config.yaml
model: "text-conditioned image flow-matching model"
dataset: "photos with spoken descriptions (Open Images, Localized Narratives)"
train_examples: 101725
image_size: 32
horizontal_flip: false
conditioning: "text"
arch: "unet"
objective: "flow_matching"
cond_dim: 128
tokenizer: "word"
vocab_size: 4585
text_encoder_width: 256
text_encoder_layers: 6
text_encoder_norm: "layernorm"
text_encoder_norm_position: "pre"
text_encoder_activation: "gelu"
text_encoder_mlp_ratio: 6
text_encoder_head_dim: 32
text_encoder_fused_qkv: true
text_encoder_bias: "all"
text_encoder_qk_norm: false
text_encoder_layer_scale_init: 0.1
text_encoder_parallel_block: false
text_encoder_inner_norm: false
text_encoder_drop_path: 0.05
text_encoder_positions: "rope"
cond_dropout: 0.1
logit_normal_time: false
norm: "groupnorm"
hidden_act: "gelu"
weight_standardization: true
widths: [96, 192, 384]
blocks_per_level: 3
scale_shift_norm: false
dropout: 0.05
attention: true
upsampling: "nearest_conv"
init: "lecun_normal"
residual_init: "scaled_by_depth"
optimizer: "soap"
beta2: 0.999
learning_rate: 0.0014
beta1: 0.95
shampoo_beta: 0.95
eps: 1e-08
precondition_frequency: 32
max_precond_dim: 1536
one_sided: false
adamw_lr_other_params: 0.0011
l1_shrink: 0.03
cautious_weight_decay: true
ema_decay: 0.999
max_steps: 15000
batch_size: 64
epochs: 9.4
lr_schedule: "cosine"
final_lr_fraction: 0
warmup_steps: 3000
weight_decay: 0.05
adamw_weight_decay_other_params: 0.05
Rows from block 3 of the denoiser of a small text-conditioned image flow-matching model, named by matrix and row number. Rows with one number belong to one channel. Each number is 128 + 32 x the weight over its row's rms, rounded and kept within 0 to 255. All counts start at 0. Numbers have three digits each. After the name is the row's rms in percent of the matrix's.
Before each channel's rows are labels from the 100 images, of 14976 (inputs lightly noised), where the channel reaches its highest value: "responds to" is what is common among them. Only what is clearly more common there than usual is listed. The data: photos with spoken descriptions (Open Images, Localized Narratives).
# convs0: first 3x3 conv (model.enc.1.0.convs.0.weight, 192x192x3x3, standardized in use, each kernel summed), inputs 0-191
# convs1: second 3x3 conv (model.enc.1.0.convs.1.weight, 192x192x3x3, standardized in use, transposed, each kernel summed), outputs 0-191

responds to: text has "trees"; text has "grass"
convs0.98 105:133126122148142195129138140109119121079102131134086037136110123128135096148203126124146121117140157136136144155090137136138152150126112149148122064126125124181068132152134152155119128105182129109240115121126144179093131121084113134121180151113131103126128240127106111130193058209130145100130112139112118128129143115087088125141167109118157125130153224102110123133255126133160112142222081099144180118101078127122117173127087118100082118139126126135137142081107139133134183114073142154115105137109157144104135114124121124128121156140108125125133130136126129158150171137137142106
convs1.98 168:128130122126123135125127124135128127139127128129134128128122082126132149133172127134127133123105126182131255129255128128128130128122128126123128128091128155130142128114129135130129034128127130127128136128128128128127126128131121123123127128146128123138128127128126120128128127081128193110128119129141127115255128127119123128125126128129124127117121126129126102129028128134127255128123122128128063128127116123126127144130130127119127128118134128139127128126128126129117127131128130128124129128112127128127127128128128145128144128128101128167128128132128124128145127131128126128

responds to: text has "table"
convs0.47 117:128127128123128126129129127131130128128128129128128131126134127127128132128128127130128127130125123128127126130128129127129130127129132130125128126131126128127172182123128127126129128125128126127130131126130128128124123128132127126127129129126129134136128127127128124129128131123130127131129127127138129128129124129128124128132127128129127135133128130128120131128125128126129127127128129127128127130128129126127128128128130130127128131124132128128129127130125132125125000128127129127131127127129131128125128128255127128131134127255128128130128126124127127129127129124126129128
convs1.47 159:128128128129128127126128124128128129126128128141128128128130119128128131131124128141128127124129128126128128128129128128128128128129128128128255128126128127128126128125128128126125130127128128128128133128128128128129128128128130130129128128130128118129128128128128124128128255126128128130128129128128128128128128128129127128129128128128128124130125128128132129128132128134128128128131128128128125128128128120128128128128132128130128128130128128129129128128128122128126128128128128128130128128132128128128128131128128128128122124128134128128128128128128128128128128131128141128

responds to: text has "black"
convs0.66 097:093120103154143152255155100141138124112136118124134122119230121123154069189104137154136159127125146147158168151123112142163128141134133088102136087119130123101100143122131123115079092122139141081085130123149128131132104145145174135148117101132161129157133130146149121123114149143170129154132122117126158169121085129124137143150176127102135121131124065127106139110186138188157141104118105117143118048134146141128140136112131110093064140096113129152152105128115126111106170128158117122120108074148107127164111105142141167133133094086173157134134121075148122141102085182097125066
convs1.66 073:129146122122134093000123134132128128100137128149131128128111135128130154114146127186133122097134118131134139127134128128126129128159128128134128129132131110149109128054130121120126120109120129125129092128128127128123146128140084133103117126112128152159128000128127121129127126113128128096128137110112125095154144125057157125179131128138114142255127122123128145122073128161130128132054123127128073128133112107133130133100150131115129127116097130108176127133127214193124130118128122132098127128167127131133133086128127126139143126128180128153123126169132118128121126100123187128

responds to: text has "black"
convs0.11 132:126135118155124163129154120151148074127144129120113132131124114130160143127117128085087132255129141141120155109145148132144114135133107122140175119115128083133143130127137138124123159137134126134108113152128120116112102115122106131141146120125157126138130142153127110132119111130119098125093117121126150155137136136130134126140123128128113145118164104079157186066152128170114135126138124131135169138164079133114166144162102140180131128138133128128119125154135121099129124129128134129121191124129132150121125087144129123123112106117116157151118103136157143115134126179124152120
convs1.11 127:128136135142123133142128129139128128114127128137120128128135138127126165158133123133130174000127130089129127128129128128128127128128128127138128121163128108124127128152128119135199123093130125128128171128128126128133121132129143110139132128137128099129128131128126152129128130150128127155128124127112130109144127126124123127131133128124138050130129134128125089126127128122129127127145128123128127128126129120136129130138127172097128128037128167125109129129128132131130134127128124128154130129120127128131123162128128130133138141128116128136129125128128123127134130156079095129

responds to: text has "sky"
convs0.43 088:127140174139137137121142129116147164118123132118171136098099070120124127139064146173136094143093129133146122133137110152158130151131164140161104128122215124050124165140108161130137128108107130147109118086138122139154109133138135114117147124119140099172139235139149150141129088157138138118110114128140161138096120170107116124129106130131000161134161124114130119098113134000098118110170140090176172115108141124141101123075110130145143146140098122120142102147114212121110087091129125165097129115017134116123133115163104120101077156152117149101126134127161140138117134186131157122
convs1.43 054:131110120158133111135127202190128142171131128194128128128115156134113129117178122078127109164088159136115132133193128128128128129153128130131128130135129137135133127152130080186112137076127122130128078128129135128079148127145127173116129128133128061107128126128124141127128122110128126177127074126110124086086125126091052137224129128126129091173170079127082137140212128255129128127183121129128057128138132103139125157111171128123129111065133124128193130129127064130127131134128133128132128128255129125121124196127125126125172112128095128131141125129128116131137131135127183128

responds to: text has "black"
convs0.86 078:145129124144103136079103131142110122107116157176124132129123154122124126125142152142145175255133093122131141097137201178139128122099096076102122123085120137100131165116124133102181132131169131045119122123122101120129170114129102122127153135125095120118143123138172196152153160154104117107089113124137142133117094111146225108110128132162130150034122123091118179190139136135108089093127108139125166120120192050103115166190129146137111202126112127125153130103126098103133138140161132157153116119119117129136122070126096122121120100135157121117117131125132140139117156110130107154
convs1.86 097:128133129133129122126128121131128128101125128128127128128115128128127193137118129151126119000116128123201127129129128128128128128134129129117128129135128119132124128060129135151160132125130128128128138128128128128121125129132122131133127128120128106133128128128125088255128128127128128124128139128129128130139126125121000128126138128130125133147144135128115136130116128125128130128131129128128126128129130176128128128125140128142128128130128125129111128129128122128122129127128130128097128128009128128129128155130128130132116121128157128133127125128128129126138128154129140128

responds to: text has "people"
convs0.58 094:123165135149132138118129121102129059134154088138111137130119091173131230127156127160117188208142091129026133112131128136128122151132125077146133139114123155122124129138154064127139101141138131167130152148129000127129110124099113107127124134120137190139126132133127113161123100154130223103113131118124131142147134139036130126126139149140126122144126136112142111142110113125132153114122116146131136130106151128131155124133109137128118139132137131118172145135118118163132128162132168119111136119128140145159116078128132109173150121136124107142124127114135148132134140145111150168
convs1.58 040:128118131102125111142128094122128121079128128209135128128166255148128103150104127047127143255085128121128132127123128103128128128122129129102128127147128178130138128128128168098154008137127131128128144128128129128141109127131131121122126128126128146137128128128121127128128127116128128098128151128120128115147129126000114128125128129129117176110134128128029177126159128145128129128105128128128079128128120166127128121117038127138128129132128129148134128128128143128138128126128128128092128129114129128129128063129128129128078138128185128169129127129128134127156128137128102128

responds to: text has "black"
convs0.106 079:116126136119117096169189149121149098093124105124079111123131119199154075141165120106097154152094118128123104118121125100105156131140180161124111096122098121131145125177120154120146135199156139120114151196124180081157132171118115132101146124134168109134123130149125142176155143204116155120087156116081053111101173115078111158141116140138050159163116137156165133107048129111120126168129122083153112103117134139088110104150128226255139131094130130127116095152168151143122143128073190099133178155084104158154125112141121127125184178110189140168130152124121119117176170011138153110
convs1.106 057:128133126152124149131125096100128132157131128153123127128189065105121088133184130082126127198161129163125130124130128128255119128122127128157128127199129139132149128129124188149168105119127126126128132128126128128138125128149094123170131128093128145070128134128130109127128127115128128249127121135133127123163124126164168127146128128119087179173109133127086085125231129143128128127115130128128105128128109155123128125143120128113129128123128133137129129127130056131047139125128123126118127130141127129134124094127129127143023132128093128127129129126000128127130128163127108128

responds to: text has "sky"; text has "buildings"
convs0.45 078:129136141123111124135129133119015097110138059066130118136124095143148125109123133128218103134142113147117136130142117117154145126149110115144129142106120135127121112130110206133255127117130133126154136127088082151141119144097140200108134122148126110125119123140120149122125137133112137122133123137129156118171148125150124136169128147136116112076176147151146173131130121149122127128133128149122144112000144127126142128133127118137133134171126129141130124125132123202110131133105132130255138123058115108120183162128149133141137145127146126085126105132129126106136126207105123137
convs1.45 063:128151125126126111162128136117128127134127128160126128128101139130129171115126123164126121106113128099128129129106128128128129128135128128145128127139128153122140128113129137154000147157128130129128115128128128128123123128125140126128127128127128120134128129128131132128128129112128128138128115128126127134104130129101142128121129128124124120153123125128105133123127128124129128127137128128128127128129127142127128124126166128112127128111129125124127128129128129129122129128128127128000129128255129128127126166129129128127107123128104128130130126126128136128123128103128122128

responds to: text has "lights"
convs0.164 056:138139137101155126137142132124122125091134099102135128122064193125148116128135134186101094021046145145131135045125113111102091115137101154097144094139105133118161138070148140126151088134131112096113119138136106168132059133118185255121136149150129125133128220127126169114112139055130137103129128115136074123090149125106116127120145130105114150123100133136134108101126120167118108139169168124128155106128168104194101125150141121122124149103108130109139136136109139203089139126235130120065120141194184131124087124117110114136118132135079071122127207131095109127123126145109162200
convs1.164 049:127114131098112135057132134137128129147130128049125132128182064133141240082151137086128116213210122128155129128083128128127129128121127127111128128124128105120196128182130174114113142139127119138128119128128134128129132130107073000111124129235129108125128125128125094126128132126128129068128125129131129158127125134135149127136126127134015069080081136125127245122089128050129123128096126124129090129135098104125134096139138136084125130118130133109117128127129164124152134133128124126179132129178128127126125190133126123138073115128113128125127129129129132127128130068136060128