python train.py --train_examples=101725 --vocab_size=4585 --text_encoder_fused_qkv=true --text_encoder_parallel_block=false --activation="gelu" --dropout=0.05 --attention=true --eps=1e-08 --l1_shrink=0.03 --steps=15000
Rows from block 3 of the text encoder, named by matrix and row number. Rows with one number belong to one neuron. Each number is 128 + 24 x the weight over its row's rms, rounded and kept within 0 to 255. All counts start at 0. Numbers have three digits each. After the name is the row's rms in percent of the matrix's.
# fc1: MLP up (text_encoder.blocks.3.mlp.fc1.weight, 1536x256), inputs 86-171
# fc2: MLP down (text_encoder.blocks.3.mlp.fc2.weight, 256x1536, transposed), outputs 86-171
fc1.20 338:127128010128237128128129128103124129092125125130161130130128107128128126125128129131129128128127126131127127128127128129125129204128130128127127132128128012129128158127128129126128117127130129128077128128127127129023104255130129129127128126255129128129142130
fc2.20 465:128128255126128128128121128128128128128128128128128128128121128128128128128128128128128130128128128128128128128128128133128128128128128128128128128128128128128128128128135128128129128128128128128129128128127128128255128019128132128128128128128128128128128128
fc1.102 552:128127047128130126129143130227146128133138128131124128128128126126130128167129141127127164124128130117132128079128017114130128127107099128122126125127128129128131122119127128132154128140128127106127128159129128122130136125137131110130128090102127127127126091
fc2.102 624:128128255132128128128091128128128128128128128128128128128126128128116128128128128128128130128128128128128128128128125221128128128128056128128128128128128128128128128128130128128083128128128128128128128128129128128072128069128125128128128128128128128128128128
fc1.122 422:128134127129129132129117131130128128131127125000127132128154128128128176124124135128128128140127141126128128130127117125144129129128129056128132128152130128126128129128130125129147135130134126129128127128130131130130127109128078131131032128127126167101128130
fc2.122 713:128128129128128128128131128128128128128128128128128128128126128128129128128128128128128119128128128128128128128128128129128128128128131128128128128128128128128128128128124128128128128128128128128128128128129128128104128132128131128128128128128128128128128128
fc1.144 015:127132123129162128130087129125125125128129125132126128128127121123126133136126128128128135114137124127126126131131128124090124127121146129126126130125129121136127126118130144127139129141139126129128128120127122105110127127135116125132140132132138130133124132
fc2.144 007:128128109201129128128139127128128128128128128128128128128179128128133128127128128128128114129128128128128128130128051237128128128128115128128128129128128128128128128128111128128145128128128128128128125128128128128160129084128026111128128128128128127128128128
fc1.159 072:124129128128127129125125124127127127221127127129135131128129113128128128130128128126127129199129127128126128130128130129129129132127130125129128138128132129128125129127129131126126128127130126129128126151128129255129131128128129127143130125134127128127128129
fc2.159 012:128128098127128128128185129125128128128128129128128128128107128128126128128128128128128086128128128128128128129128098068128128128128181128128128127128128128128128128128135128127112127128128128128108124128140128128173131106128154191128128128128128129128128128
fc1.203 037:129125129129126129127128130126122131144129132128142138133143130128130134190123082130130133134128120113128127161139127129128128129125131129129128133125129129127122134118129128129129126131126130126129128255000128134128129128202129129134164127129152128129131131
fc2.203 015:128128122142128128128205128128128128128128129128128128128059128127145128128128128128128128128128128128128128124128148145128128128128143128128128126128128128128128129128141128128028129128128128128097129128115128128116127087128068142128128128128128128128128128
fc1.235 049:125133116130132128128132129130129126126129127129125128128128130122123131128129128129128131118130130128132128129131125128128124127128127129128130127130135128130115132127127127126118125127133122127122128129141131128129128126129129129128128128131129128131129129
fc2.235 009:128128170149129128128157128127128128128128128128128128128125128128132128128128128128128148128128128128128128123128122118128128128128143128128128127128128128128128128128132128128137128128128128128128129128122128128108128131128000130128128128128128128128128128
fc1.239 577:128136128128129130128130175129153232126134130128128127131127128128130113131130127124127093129129126128128123126128127122127132129128124113133133129138109131127127126127127126138128128128127126128127129131201128088128128127129088126126074128000124128128129202
fc2.239 495:128128127127128128128113128128128128128128128128128128128228128128129128128128128128128116128128128128128128128128129153128128128128129128128128128128128128128128128128125128128127128128128128128128129128129128128255131136128240131128128128128128128128128128
fc1.256 728:101128133129126134127128116127037128127129125154255129128191128169149128129165124125126128124118127129129128113129127133129129129128128126130121128124127127087114128127127128127138131129108146145082129129129128123128117112052129142129128128151129126128128129
fc2.256 932:128128130129128128128140128128128128128128128128128128128000128128126128128128128128128141128128128128128128128128128126128128128128106128128128128128128128128128128128129128128123128128128128128129128128128128128126128179128127128128128128128128128128128128
fc1.280 482:128120130135000128129127130128129131127127132128129128128128128125128128126127128128127131154129128130079128152129129128130125128143195128123128125128132142128128084129127132125116129128127127126129152084128134129152128128128130126128131068128126126127128126
fc2.280 316:128128096124128128128130128128128128128128128128128128128098128128133128128128128128128138128128128128128128128128127121128128128128138128128128128128128128128128128128125128128134128128128128128131128128127128128128128255128130127128128128128128128128128128
fc1.300 460:128132131129128128128128127128127128129128115128128129098129120128129128128129129128128128128128126129128127127128216106128128153129128128128127134127127127128128128128128187127128130136160128112128128124128128128128128128128129128129128248128128134129128129
fc2.300 261:128128103076128128128137128128128128128128128128128128128136128128127128128128128128128132128128128128128128128128122245128128128128103128128128128128128128128128128128123128128114128128128128128129129128129128128121128131128126126128128128128128128128128128
fc1.338 102:128127129127128129128130121128129127128127125127127126129128128131128125129128128128127129128128125130128125131128126131128132134129128129128127129128123128126127127125129128124128127128130128129128128124125128127000127126126128128126112129124129132130126129
fc2.338 027:128128113130128128128107128128128128128128128128128128128188128128124128128128128128128094129128128128128128129128134129128128128128114128128128128128128128128128128128160128128151128128128128128130128128126128128158128139128108127128128128128128128128128128
fc1.360 034:126129130129123131135127131128130129134127132130127120088130127128131134128129130130130128129127129128126121133133133128129120128127128131129125125127132120121129127128127126124127128128117125128127128128129129128129127124128128123131128126127128130129125115
fc2.360 011:128128172130128128128122128126128128128128127128128128128121128127130128128128128128128150128128128128128128127128127119128128128128127128127128128128128128128128128128109128128122128128128128128124128128150128128167125150128141127128128128128128128128128128
fc1.365 419:128129130124185128128128118128127129128132125118131130129126129056128175131128128128127129074133187126249130122179074127133134128128124110128129128132128129129129163128128129125202128129129128128180128112126128086230127088170131132129125126027128126127128129
fc2.365 472:128128121254128128128125128128128128128128128128128128128124128128127128128128128128128125128128128128128128128128126130128128128128125128128128128128128128128128128128130128128128128128128128128134128128128128128000129175128106129128128128128128128128128128
fc1.382 341:131125129128119134127131126128130127128135128129128128128255128126128129128125128128125127137130124129131127124129130124127043129131132129133137128127193127128125128128128128127126128002128038128130129128128126117127128130130129088128129128130126125128128125
fc2.382 570:128128125125128128128132128128128128128128128128128128128000128128128128128128128128128124128128128128128128128128126137128128128128140128128128128128128128128128128128128128128127128128128128128128128128128128128223128102128129131128128128128128128128128128
fc1.386 199:129128129129129128128129033255130129057130128128120128129255128114128128129199128128128128128126129128129129130149124129125067123129123127130128125129128128128127129127128128127128127128126128128128129127129128092129131129125103128122129130127120126128127127
fc2.386 269:128128133127128128128124128128128128128128128128128128128000128128127128128128128128128114128128128128128128128128128125128128128128155128128128128128128128128128128128129128128127128128128128128128128128128128128127128127128133128128128128128128128128128128
fc1.454 095:129147128127181127127128128088112129128126127127131129130119126120138127124129129127129129128128127129128128127127132128126131137127129127128127128127130129129123130127127128127126129127128128130128128124131127131068128125129128133126128129131129128129129130
fc2.454 022:128128098130128128128142128128128128128128128128128128128239128128124128129128128128128107128128128128128128127128134184128128128128212128128128128128128128128128128128199128128135128128128128128129127128120128128244130122128238130128128128128128129128128128
fc1.467 230:129126000127128128129127128129133128129127129129128128023092128255129129129125131128128126128128128128126129127128117124127129128128129134128129128128129128128090069129126128131127127128130127126129126127182128136023140128127129130128128126129128127128128124
fc2.467 210:128128255132128128128128128128128128128128128128128128128255128128128128128128128128128144128128128128128128128128127136128128128128113128128128128128128128128128128128122128128126128128128128128128128128129128128193128134128134126128128128128128128128128128
fc1.476 183:100130125128103125128127128127107125128129092130135128128128127123127127128128128129129129128127136128133129127128126178131128124127128126128127128128244129127129128128129128128118128127128130128128126128129128198255134128126116135128130128129128129118127128
fc2.476 070:128128126128128128128145128128128128128128128128128128128119128128131128128128128128128146128128128128128128127128126098128128128128046128128128128128128128128128128128130128128146128128128128128126128128129128128000128136128146128128128128128128128128128128
fc1.478 470:129128128128127128128083129127128128128129128129128126168236132128126127127128120128128128127129130128122128107127124130128129151128128128116128159128126130128128127128128128129127101129128127128131128128128128128129128128128129128129128095128127128113129126
fc2.478 384:128128134129128128128134128128128128128128128128128128128021128128128128128128128128128137128128128128128128130128127117128128128128136128128128128128128128128128128128126128128130128128128128128130128128127128128138128103128122128128128128128128128128128128
fc1.492 045:129137127128123131127129128126130128129128128132128126128136129128127128129128128128128128128128129129129128125128129129127128129126126128128129129129123129129129131128127129127127128128125126131133128127130127123128128125130132127126128127127126127129128127
fc2.492 008:128128157126128128128067128126128128128128128128128128128112128128121128128128128128128113128128128128128128132128143255128128128128152128128128128128128128128128128128148128128112128128128128128123126128131128129144128124128147128128128128128128128128128128
fc1.594 590:130130053129130130128127157138130128130128139130128156129135130127128217128133092141131052127129130127125122126128127129133056127131080123126125127145139128124126128127130129126115165135130130128129089129128129127211126124130130132125128128127124127159130056
fc2.594 741:128128127137128128128147128128128128128128128128128128128131128128129128128128128128128255128128128128128128128128127132128128128128089128128128128128128128128128128128111128128131128128128128128127128128128128128116128143128132126128128128128128128128128128
fc1.598 223:127134079131129128129133127128128169129125128129129124127126128127128128127130127126128132128127129128128128128128130000129125128124126129128128126128122128126130128129128125143128128128127129127124129128129128127127128130130127127128129129128129125197131128
fc2.598 436:128128168124128128128128128128128128128128128128128128128127128128129128128128128128128128128128128128128128128128128158128128128128126128128128128128128128128128128128128128128127128128128128128128128128128128128136128123128140128128128128128128128128128128
fc1.612 519:160128127128185132128105127128125126128128131136128064126219128128128129127129128129128150137126128129128127106064123139127126128129139134129129205126128127128127128128129128127128067128128123128126214199128128128127128129129128131128128127129128129125126129
fc2.612 900:128128129130128128128132128128128128128128128128128128128121128128128128128128128128128126128128128128128128128128128126128128128128138128128128128128128128128128128128178128128129128128128128128128129128128128128169128121128128127128128128128128128128128128
fc1.649 337:128130023127129121126129129129128127127130129128129129129121127131127128131126128128129129128126127126122126130127131130126128131126129127124128129128129128132128129128124128127128128129132129128126127121133128128126128195128124130124128129128128118127130128
fc2.649 611:128128145133128128128128128128128128128128128128128128128175128128127128128128128128128125128128128128128128129128126122128128128128124128128128128128128128128128128128176128128143128128128128128132128128128128128139129030128254120128128128128128128128128128
fc1.686 500:129083128142194130129129120127127129127128097144131131128128127128128195128130129128128128128128128129129128122130143127127116128132127129125128125127128127130128101128130127128127127128128126128127128127152128127130128125128130128129191099145129129129129128
fc2.686 546:128128124111128128128126128128128128128128128128128128128120128128127128128128128128128137128128128128128128127128128141128128128128130128128128128128128128128128128128129128128118128128128128128127128128129128128111128104128128130128128128128128128128128128
fc1.732 088:127127127128108129128133128146128128126130121203127119128133127130127126130128127131127126128128127116130129131129134129128126191128129149128129139128128134127122128130129116127127127123129128130126129119131127128129128130124125127128130082130128127127155128
fc2.732 033:128128141116128128128087128128128128128128128128128128128037128128145128128128128128128140128128128128128128128128119117128128128128137128128128127128128128128128128128183128128123128128128128128128125128122128128113128107128082133128128128128128128128128128
fc1.736 242:128127128098129128127126127128129128131129128128129128132129128128127123131129128128129130127130128128129129129139129129010128076130128135128131132128128128129128127078133128128129127128128127128129128128129128127127186128128128118127131242129128127127128129
fc2.736 218:128128131130128128128144128128128128128128128128128128128127128128128128128128128128128151128128128128128128128128127130128128128128107128128128128128128128128128128128131128128005128128128128128127128128129128128162128099128120131128128128128128128128128128
fc1.775 028:124127128127118141129128255134128130125133126128130129127125127130243128131128126129130118136123132121129128255130128129125129126118130131126130127128127134127125128147131128131125130127128128128127128130132125128125130122124130131125125130127119129139130128
fc2.775 016:128128125120128128128158128128128128128128128128128128128125128128133128129128128128128124128128128128128128124128130083128128128128160128128128128128128128128128128128119128128126128128128128128133127128127128128154127123128110131128128128128128127128128128
fc1.867 089:132106128127251127127137130133128128126128125128127255128090128129128144125127131128128128128125128135129147128127127128128131128135124128128129121141128126127128122127139127129127127128129128129128122126127128118128128128128128129127127127128125125129128127
fc2.867 026:128128125149128128128125128127128128128128128128128128128164128127125128127128128128128130129128128128128128128128137111128128128128111128128128128128128128128128127128128128128124129128128128128131129128126128127115128153128146127128128128128128128128128128
fc1.897 163:126139000128210127128129129128128126128134129139132128124128128127128129127000128132129135127117127129159127128127129129128127128130129128127128121127155128124128129128128129127131128128129128125134128127117127128128127128128128127036128127217131127128128127
fc2.897 181:128128130127128128128130128128128128128128128128128128128124128128128128128128128128128133128128128128128128128128124120128128128128102128128128128128128128128128128128128128128126128128128128128129128128128128128125128106128130127128128128128128128128128128
fc1.909 853:145127089172110129126139126127128128126129127211128129111213128129128129132128127129129117128129134129166122128127143130148061128128127129128128114126127124128128128141128128078127129128182098128128127136128092128095128129127126128126153129129128131169127127
fc2.909 548:128128127000128128128128128128128128128128128128128128128082128128131128128128128128128210128128128128128128129128129125128128128128192128128128128128128128128128128128128128131131128128128128128124127128128128128209126096128132128128128128128128128128128128
fc1.922 074:127133129135128150128126127131128130130129129127128128125127129170118129218126129126128126057127126127125129131128125127102000128121135133125130119126128126128134131130130130130135127130125129129128128128138136130128127131128123133127128127130131129128128130
fc2.922 040:128128133128128128128119128128128128128128128128128128128121128128132128128128128128128123128128128128128128127128129128128128128128154128128128128128128128128128128128134128128128128128128128128127128128130128128125128124128142130128128128128128127128128128
fc1.926 659:129140129108128128090128054129126127090128114132128128127129130133129095137124129183127131128128128129132165130128125130047135128186128128126129129102128165128127127132130131119127124105134060179129125128126128128123128130115129135127128129129088116122129126
fc2.926 611:128128137129128128128127128128128128128128128128128128128109128128126128128128128128128131128128128128128128128128134106128128128128130128128128128128128128128128129128132128128128128128128128128126129128129128128136128120128086125128128128128128128128128128
fc1.931 500:127128126127027126128129129124210149126128127130128160128127130128141127127131138128130128127127128124111130135027111130129125126128127130128125128133128128125128128134128125128127129129123127128128061128130121159041129129125130131131127128129128228130128127
fc2.931 570:128128212123128128128122128128128128128128128128128128128128128128129128128128128128128138128128128128128128128128128138128128128128141128128128128128128128128128128128126128128127128128128128128129127128128128128129128126128115128128128128128128128128128128
fc1.966 023:133134128133125127127129134129127130130126129129102127129121122127129126080131128127128129112130129125129129075123132127128127129137126096128124125129125127127127126127130144127152129131128136136130128124126133128129127127131129130000129126135127117129127121
fc2.966 006:129128099167128128128093128128128129128127127128128128128091128128100128129128128128128165129128128128128128141128131155128128128128124128128128128128128128128128128128093128128139128128128128127129124128129128130099128108128179125128128128128128128128128128
fc1.967 407:124131085129130128130089129128128127128128124128127128125128129135046128132126159128126128130129074128132128106133174132128128235126176130128130127128128133128127128130128239126129127129128128128120127130112128129116124127131128128143083116129167128127130132
fc2.967 383:128128124121128128128128128128128128128128128128128128128173128128128128128128128128128127128128128128128128128128126133128128128128255128128128128128128128128128128128130128128131128128128128128133128128128128128140129136128125133128128128128128128128128128
fc1.990 456:194130061128176128129138107149129161129128154129124162128224131042132130134166124128107125126137161149129129103112127129126096096159127127122125128132133127129128128128122128129095180128139126127124120127131126128124123111126129129127124130151119128129131087
fc2.990 737:128128214133128128128131128128128128128128128128128128128020128128127128128128128128128127128128128128128128128128127130128128128128125128128128128128128128128128128128131128128127128128128128128127128128128128128140128165128122128128128128128128128128128128
fc1.1087 156:128127128125126061127178130128127128128135127128127128128028126128128117127128128128132129129124125128128128128128255128127130130165129126128128127127128128128127129128128128127127127128129128183127180126128129128127127127128128127127128128128130011129128128
fc2.1087 126:128128112130128128128130128128128128128128128128128128128211128128128128128128128128128109128128128128128128128128166072128128128128171128128128128128128128128128128128126128128128128128128128128128128128128128128123128134128138126128128128128128128128128128
fc1.1140 010:132090233108133107130126138105121117127132129131122125127129113123112129122124133127127127130168130127180169079132129142126123130137110122153139138128129063129125130119168094132174127132125134132130132122113122072255134129123075126105127133134123126125138109
fc2.1140 009:128128000167128128128144129126128128128128128128128128128094128127135128128128128128128139130128128128128128146128111150128128128128125128128128127128128128128128128128134128128131128128128128128134128128133128126013129158128134144128128128128128128128128128
fc1.1142 387:128127127128128128129188129129129129128129136131129058129134129131128131127128122128128124255128128131128128128129133121128203128127127139129140129130127129126128127131127111127128128128128128128128128129129128127128131126128131000127129129028033124128128067
fc2.1142 380:128128124120128128128128128128128128128128128128128128128132128128129128128128128128128121128128128128128128127128127133128128128128133128128128128128128128128128128128133128128130128128128128128129128128130128128135128140128128125128128128128128128128128128
fc1.1195 238:126128125128131128127128110126139130129128132129135128129128127127129127128128129127117128128128127127127129128126027129128128128110130123127127129128128128128128128128128128128128126129127128128129127130124126160000129132130128126169127115129139135130210129
fc2.1195 201:128128181130128128128129128128128128128128128128128128128179128128127128128128128128128092128128128128128128128128131125128128128128163128128128128128128128128128128128133128128136128128128128128129128128125128128255128134128126129128128128128128128128128128
fc1.1211 013:130129110136132126134161139120064125129107121097162122133128126074126124128125123117126133129130127130116129125135133115128132130123137129118127132129126124132124121124130124128127131144129129132121116130123135134127127124133124127128126118131128120128121136
fc2.1211 005:128128000157129128128148128128129128128128128128128128128112128128120128126128128128128170129128128128128128128128148128128128128128126128128128127128128128126128128128235128128142128128128128128125127128107128129159127136128060119128128128128128128128128128
fc1.1219 129:129118071129128127132127128137132128126128128133125129129128128128127127127129129130125128127127128125128128136165123131125126126127129132120127128128104127129128128129128128129127128128128126127128128126130126129127128132129128129129128128127128129129130129
fc2.1219 104:128128255120129128128123128128128128128128128128128128128134128128129128128128128128128129128128128128128128126128130097128128128128118128128128128128128128128128128128134128128126128128128128128130127128129128128138127122128131112128128128128128128128128128
fc1.1322 727:129126078136129128128128114157129148092227123186148156070129126131129123130148125126127074127128125126128126127127109128110038118130095130128127123130128110125152127128125128127129127135126057128128133129128127127129124128103034131127142149129128129141110129
fc2.1322 574:128128165085128128128119128127128128128128128128128128128128128128125128128128128128128255128128128128128128128128129117128128128128050128128128128128128128128128128128179128128125128128128128128128128128129128128139128126128255129128128128128128128128128128
fc1.1339 030:131126126126138127130122127129130126124130114126126153129104129129117127129125127131129124106133131129131132124144125129128130127132124128125131128128127128131131129127129128130129125128126129131129125127135134119128119129131129159119127129119117128120131130
fc2.1339 013:128128116175128128128122128128128128128128128128128128128244128128100128128128128128128145128128128128128128125128182152128128128128107128128128128128128128128128128128123128128134129128128128128129128128131128128000127125128116076128128128128128128128128128
fc1.1342 626:108128142128058128126166170112128129128128021128129127010129128128085229129107127186127163106128128105128128128163134127177130129126130174132129128128145127128126095127129094128127128118128128128128200120129130204191128083128130128128124125129195126130098083
fc2.1342 343:128128000146128128128129128128128128128128128128128128128085128128124128128128128128128115128128128128128128128128124126128128128128120128128128128128128128128128128128127128128130128128128128128119128128128128128089129132128125127128128128128128128128128128
fc1.1406 199:129128127128145128128128128076128129127127126128132129127128128128131120128128128129128122130128128130128127057128131127127128127130128128076125128128128126150128128127129128128127128128127128129128127128129136128126127130128128130128129126131127120128186253
fc2.1406 098:128128123131128128128129128128128128128128128128128128128174128128121128128128128128128255128128128128128128127128138102128128128128063128128128128128128128128128128128058128128140128128128128128128129128128128129137128255128123135128128128128128128128128128
fc1.1421 339:103126129128016116128128017128236137129129132139128125128128128124128125156128127070128127128128128127124128130128091127128128126129134137127126128130127128156128092128128129128128128127124128128128130128128125128128216130128131127127128127122128129127128132
fc2.1421 389:128128127127128128128121128128128128128128128128128128128129128128130128128128128128128139128128128128128128128128127106128128128128126128128128128128128128128128128128122128128000128128128128128128128128128128128131127132128135128128128128128128128128128128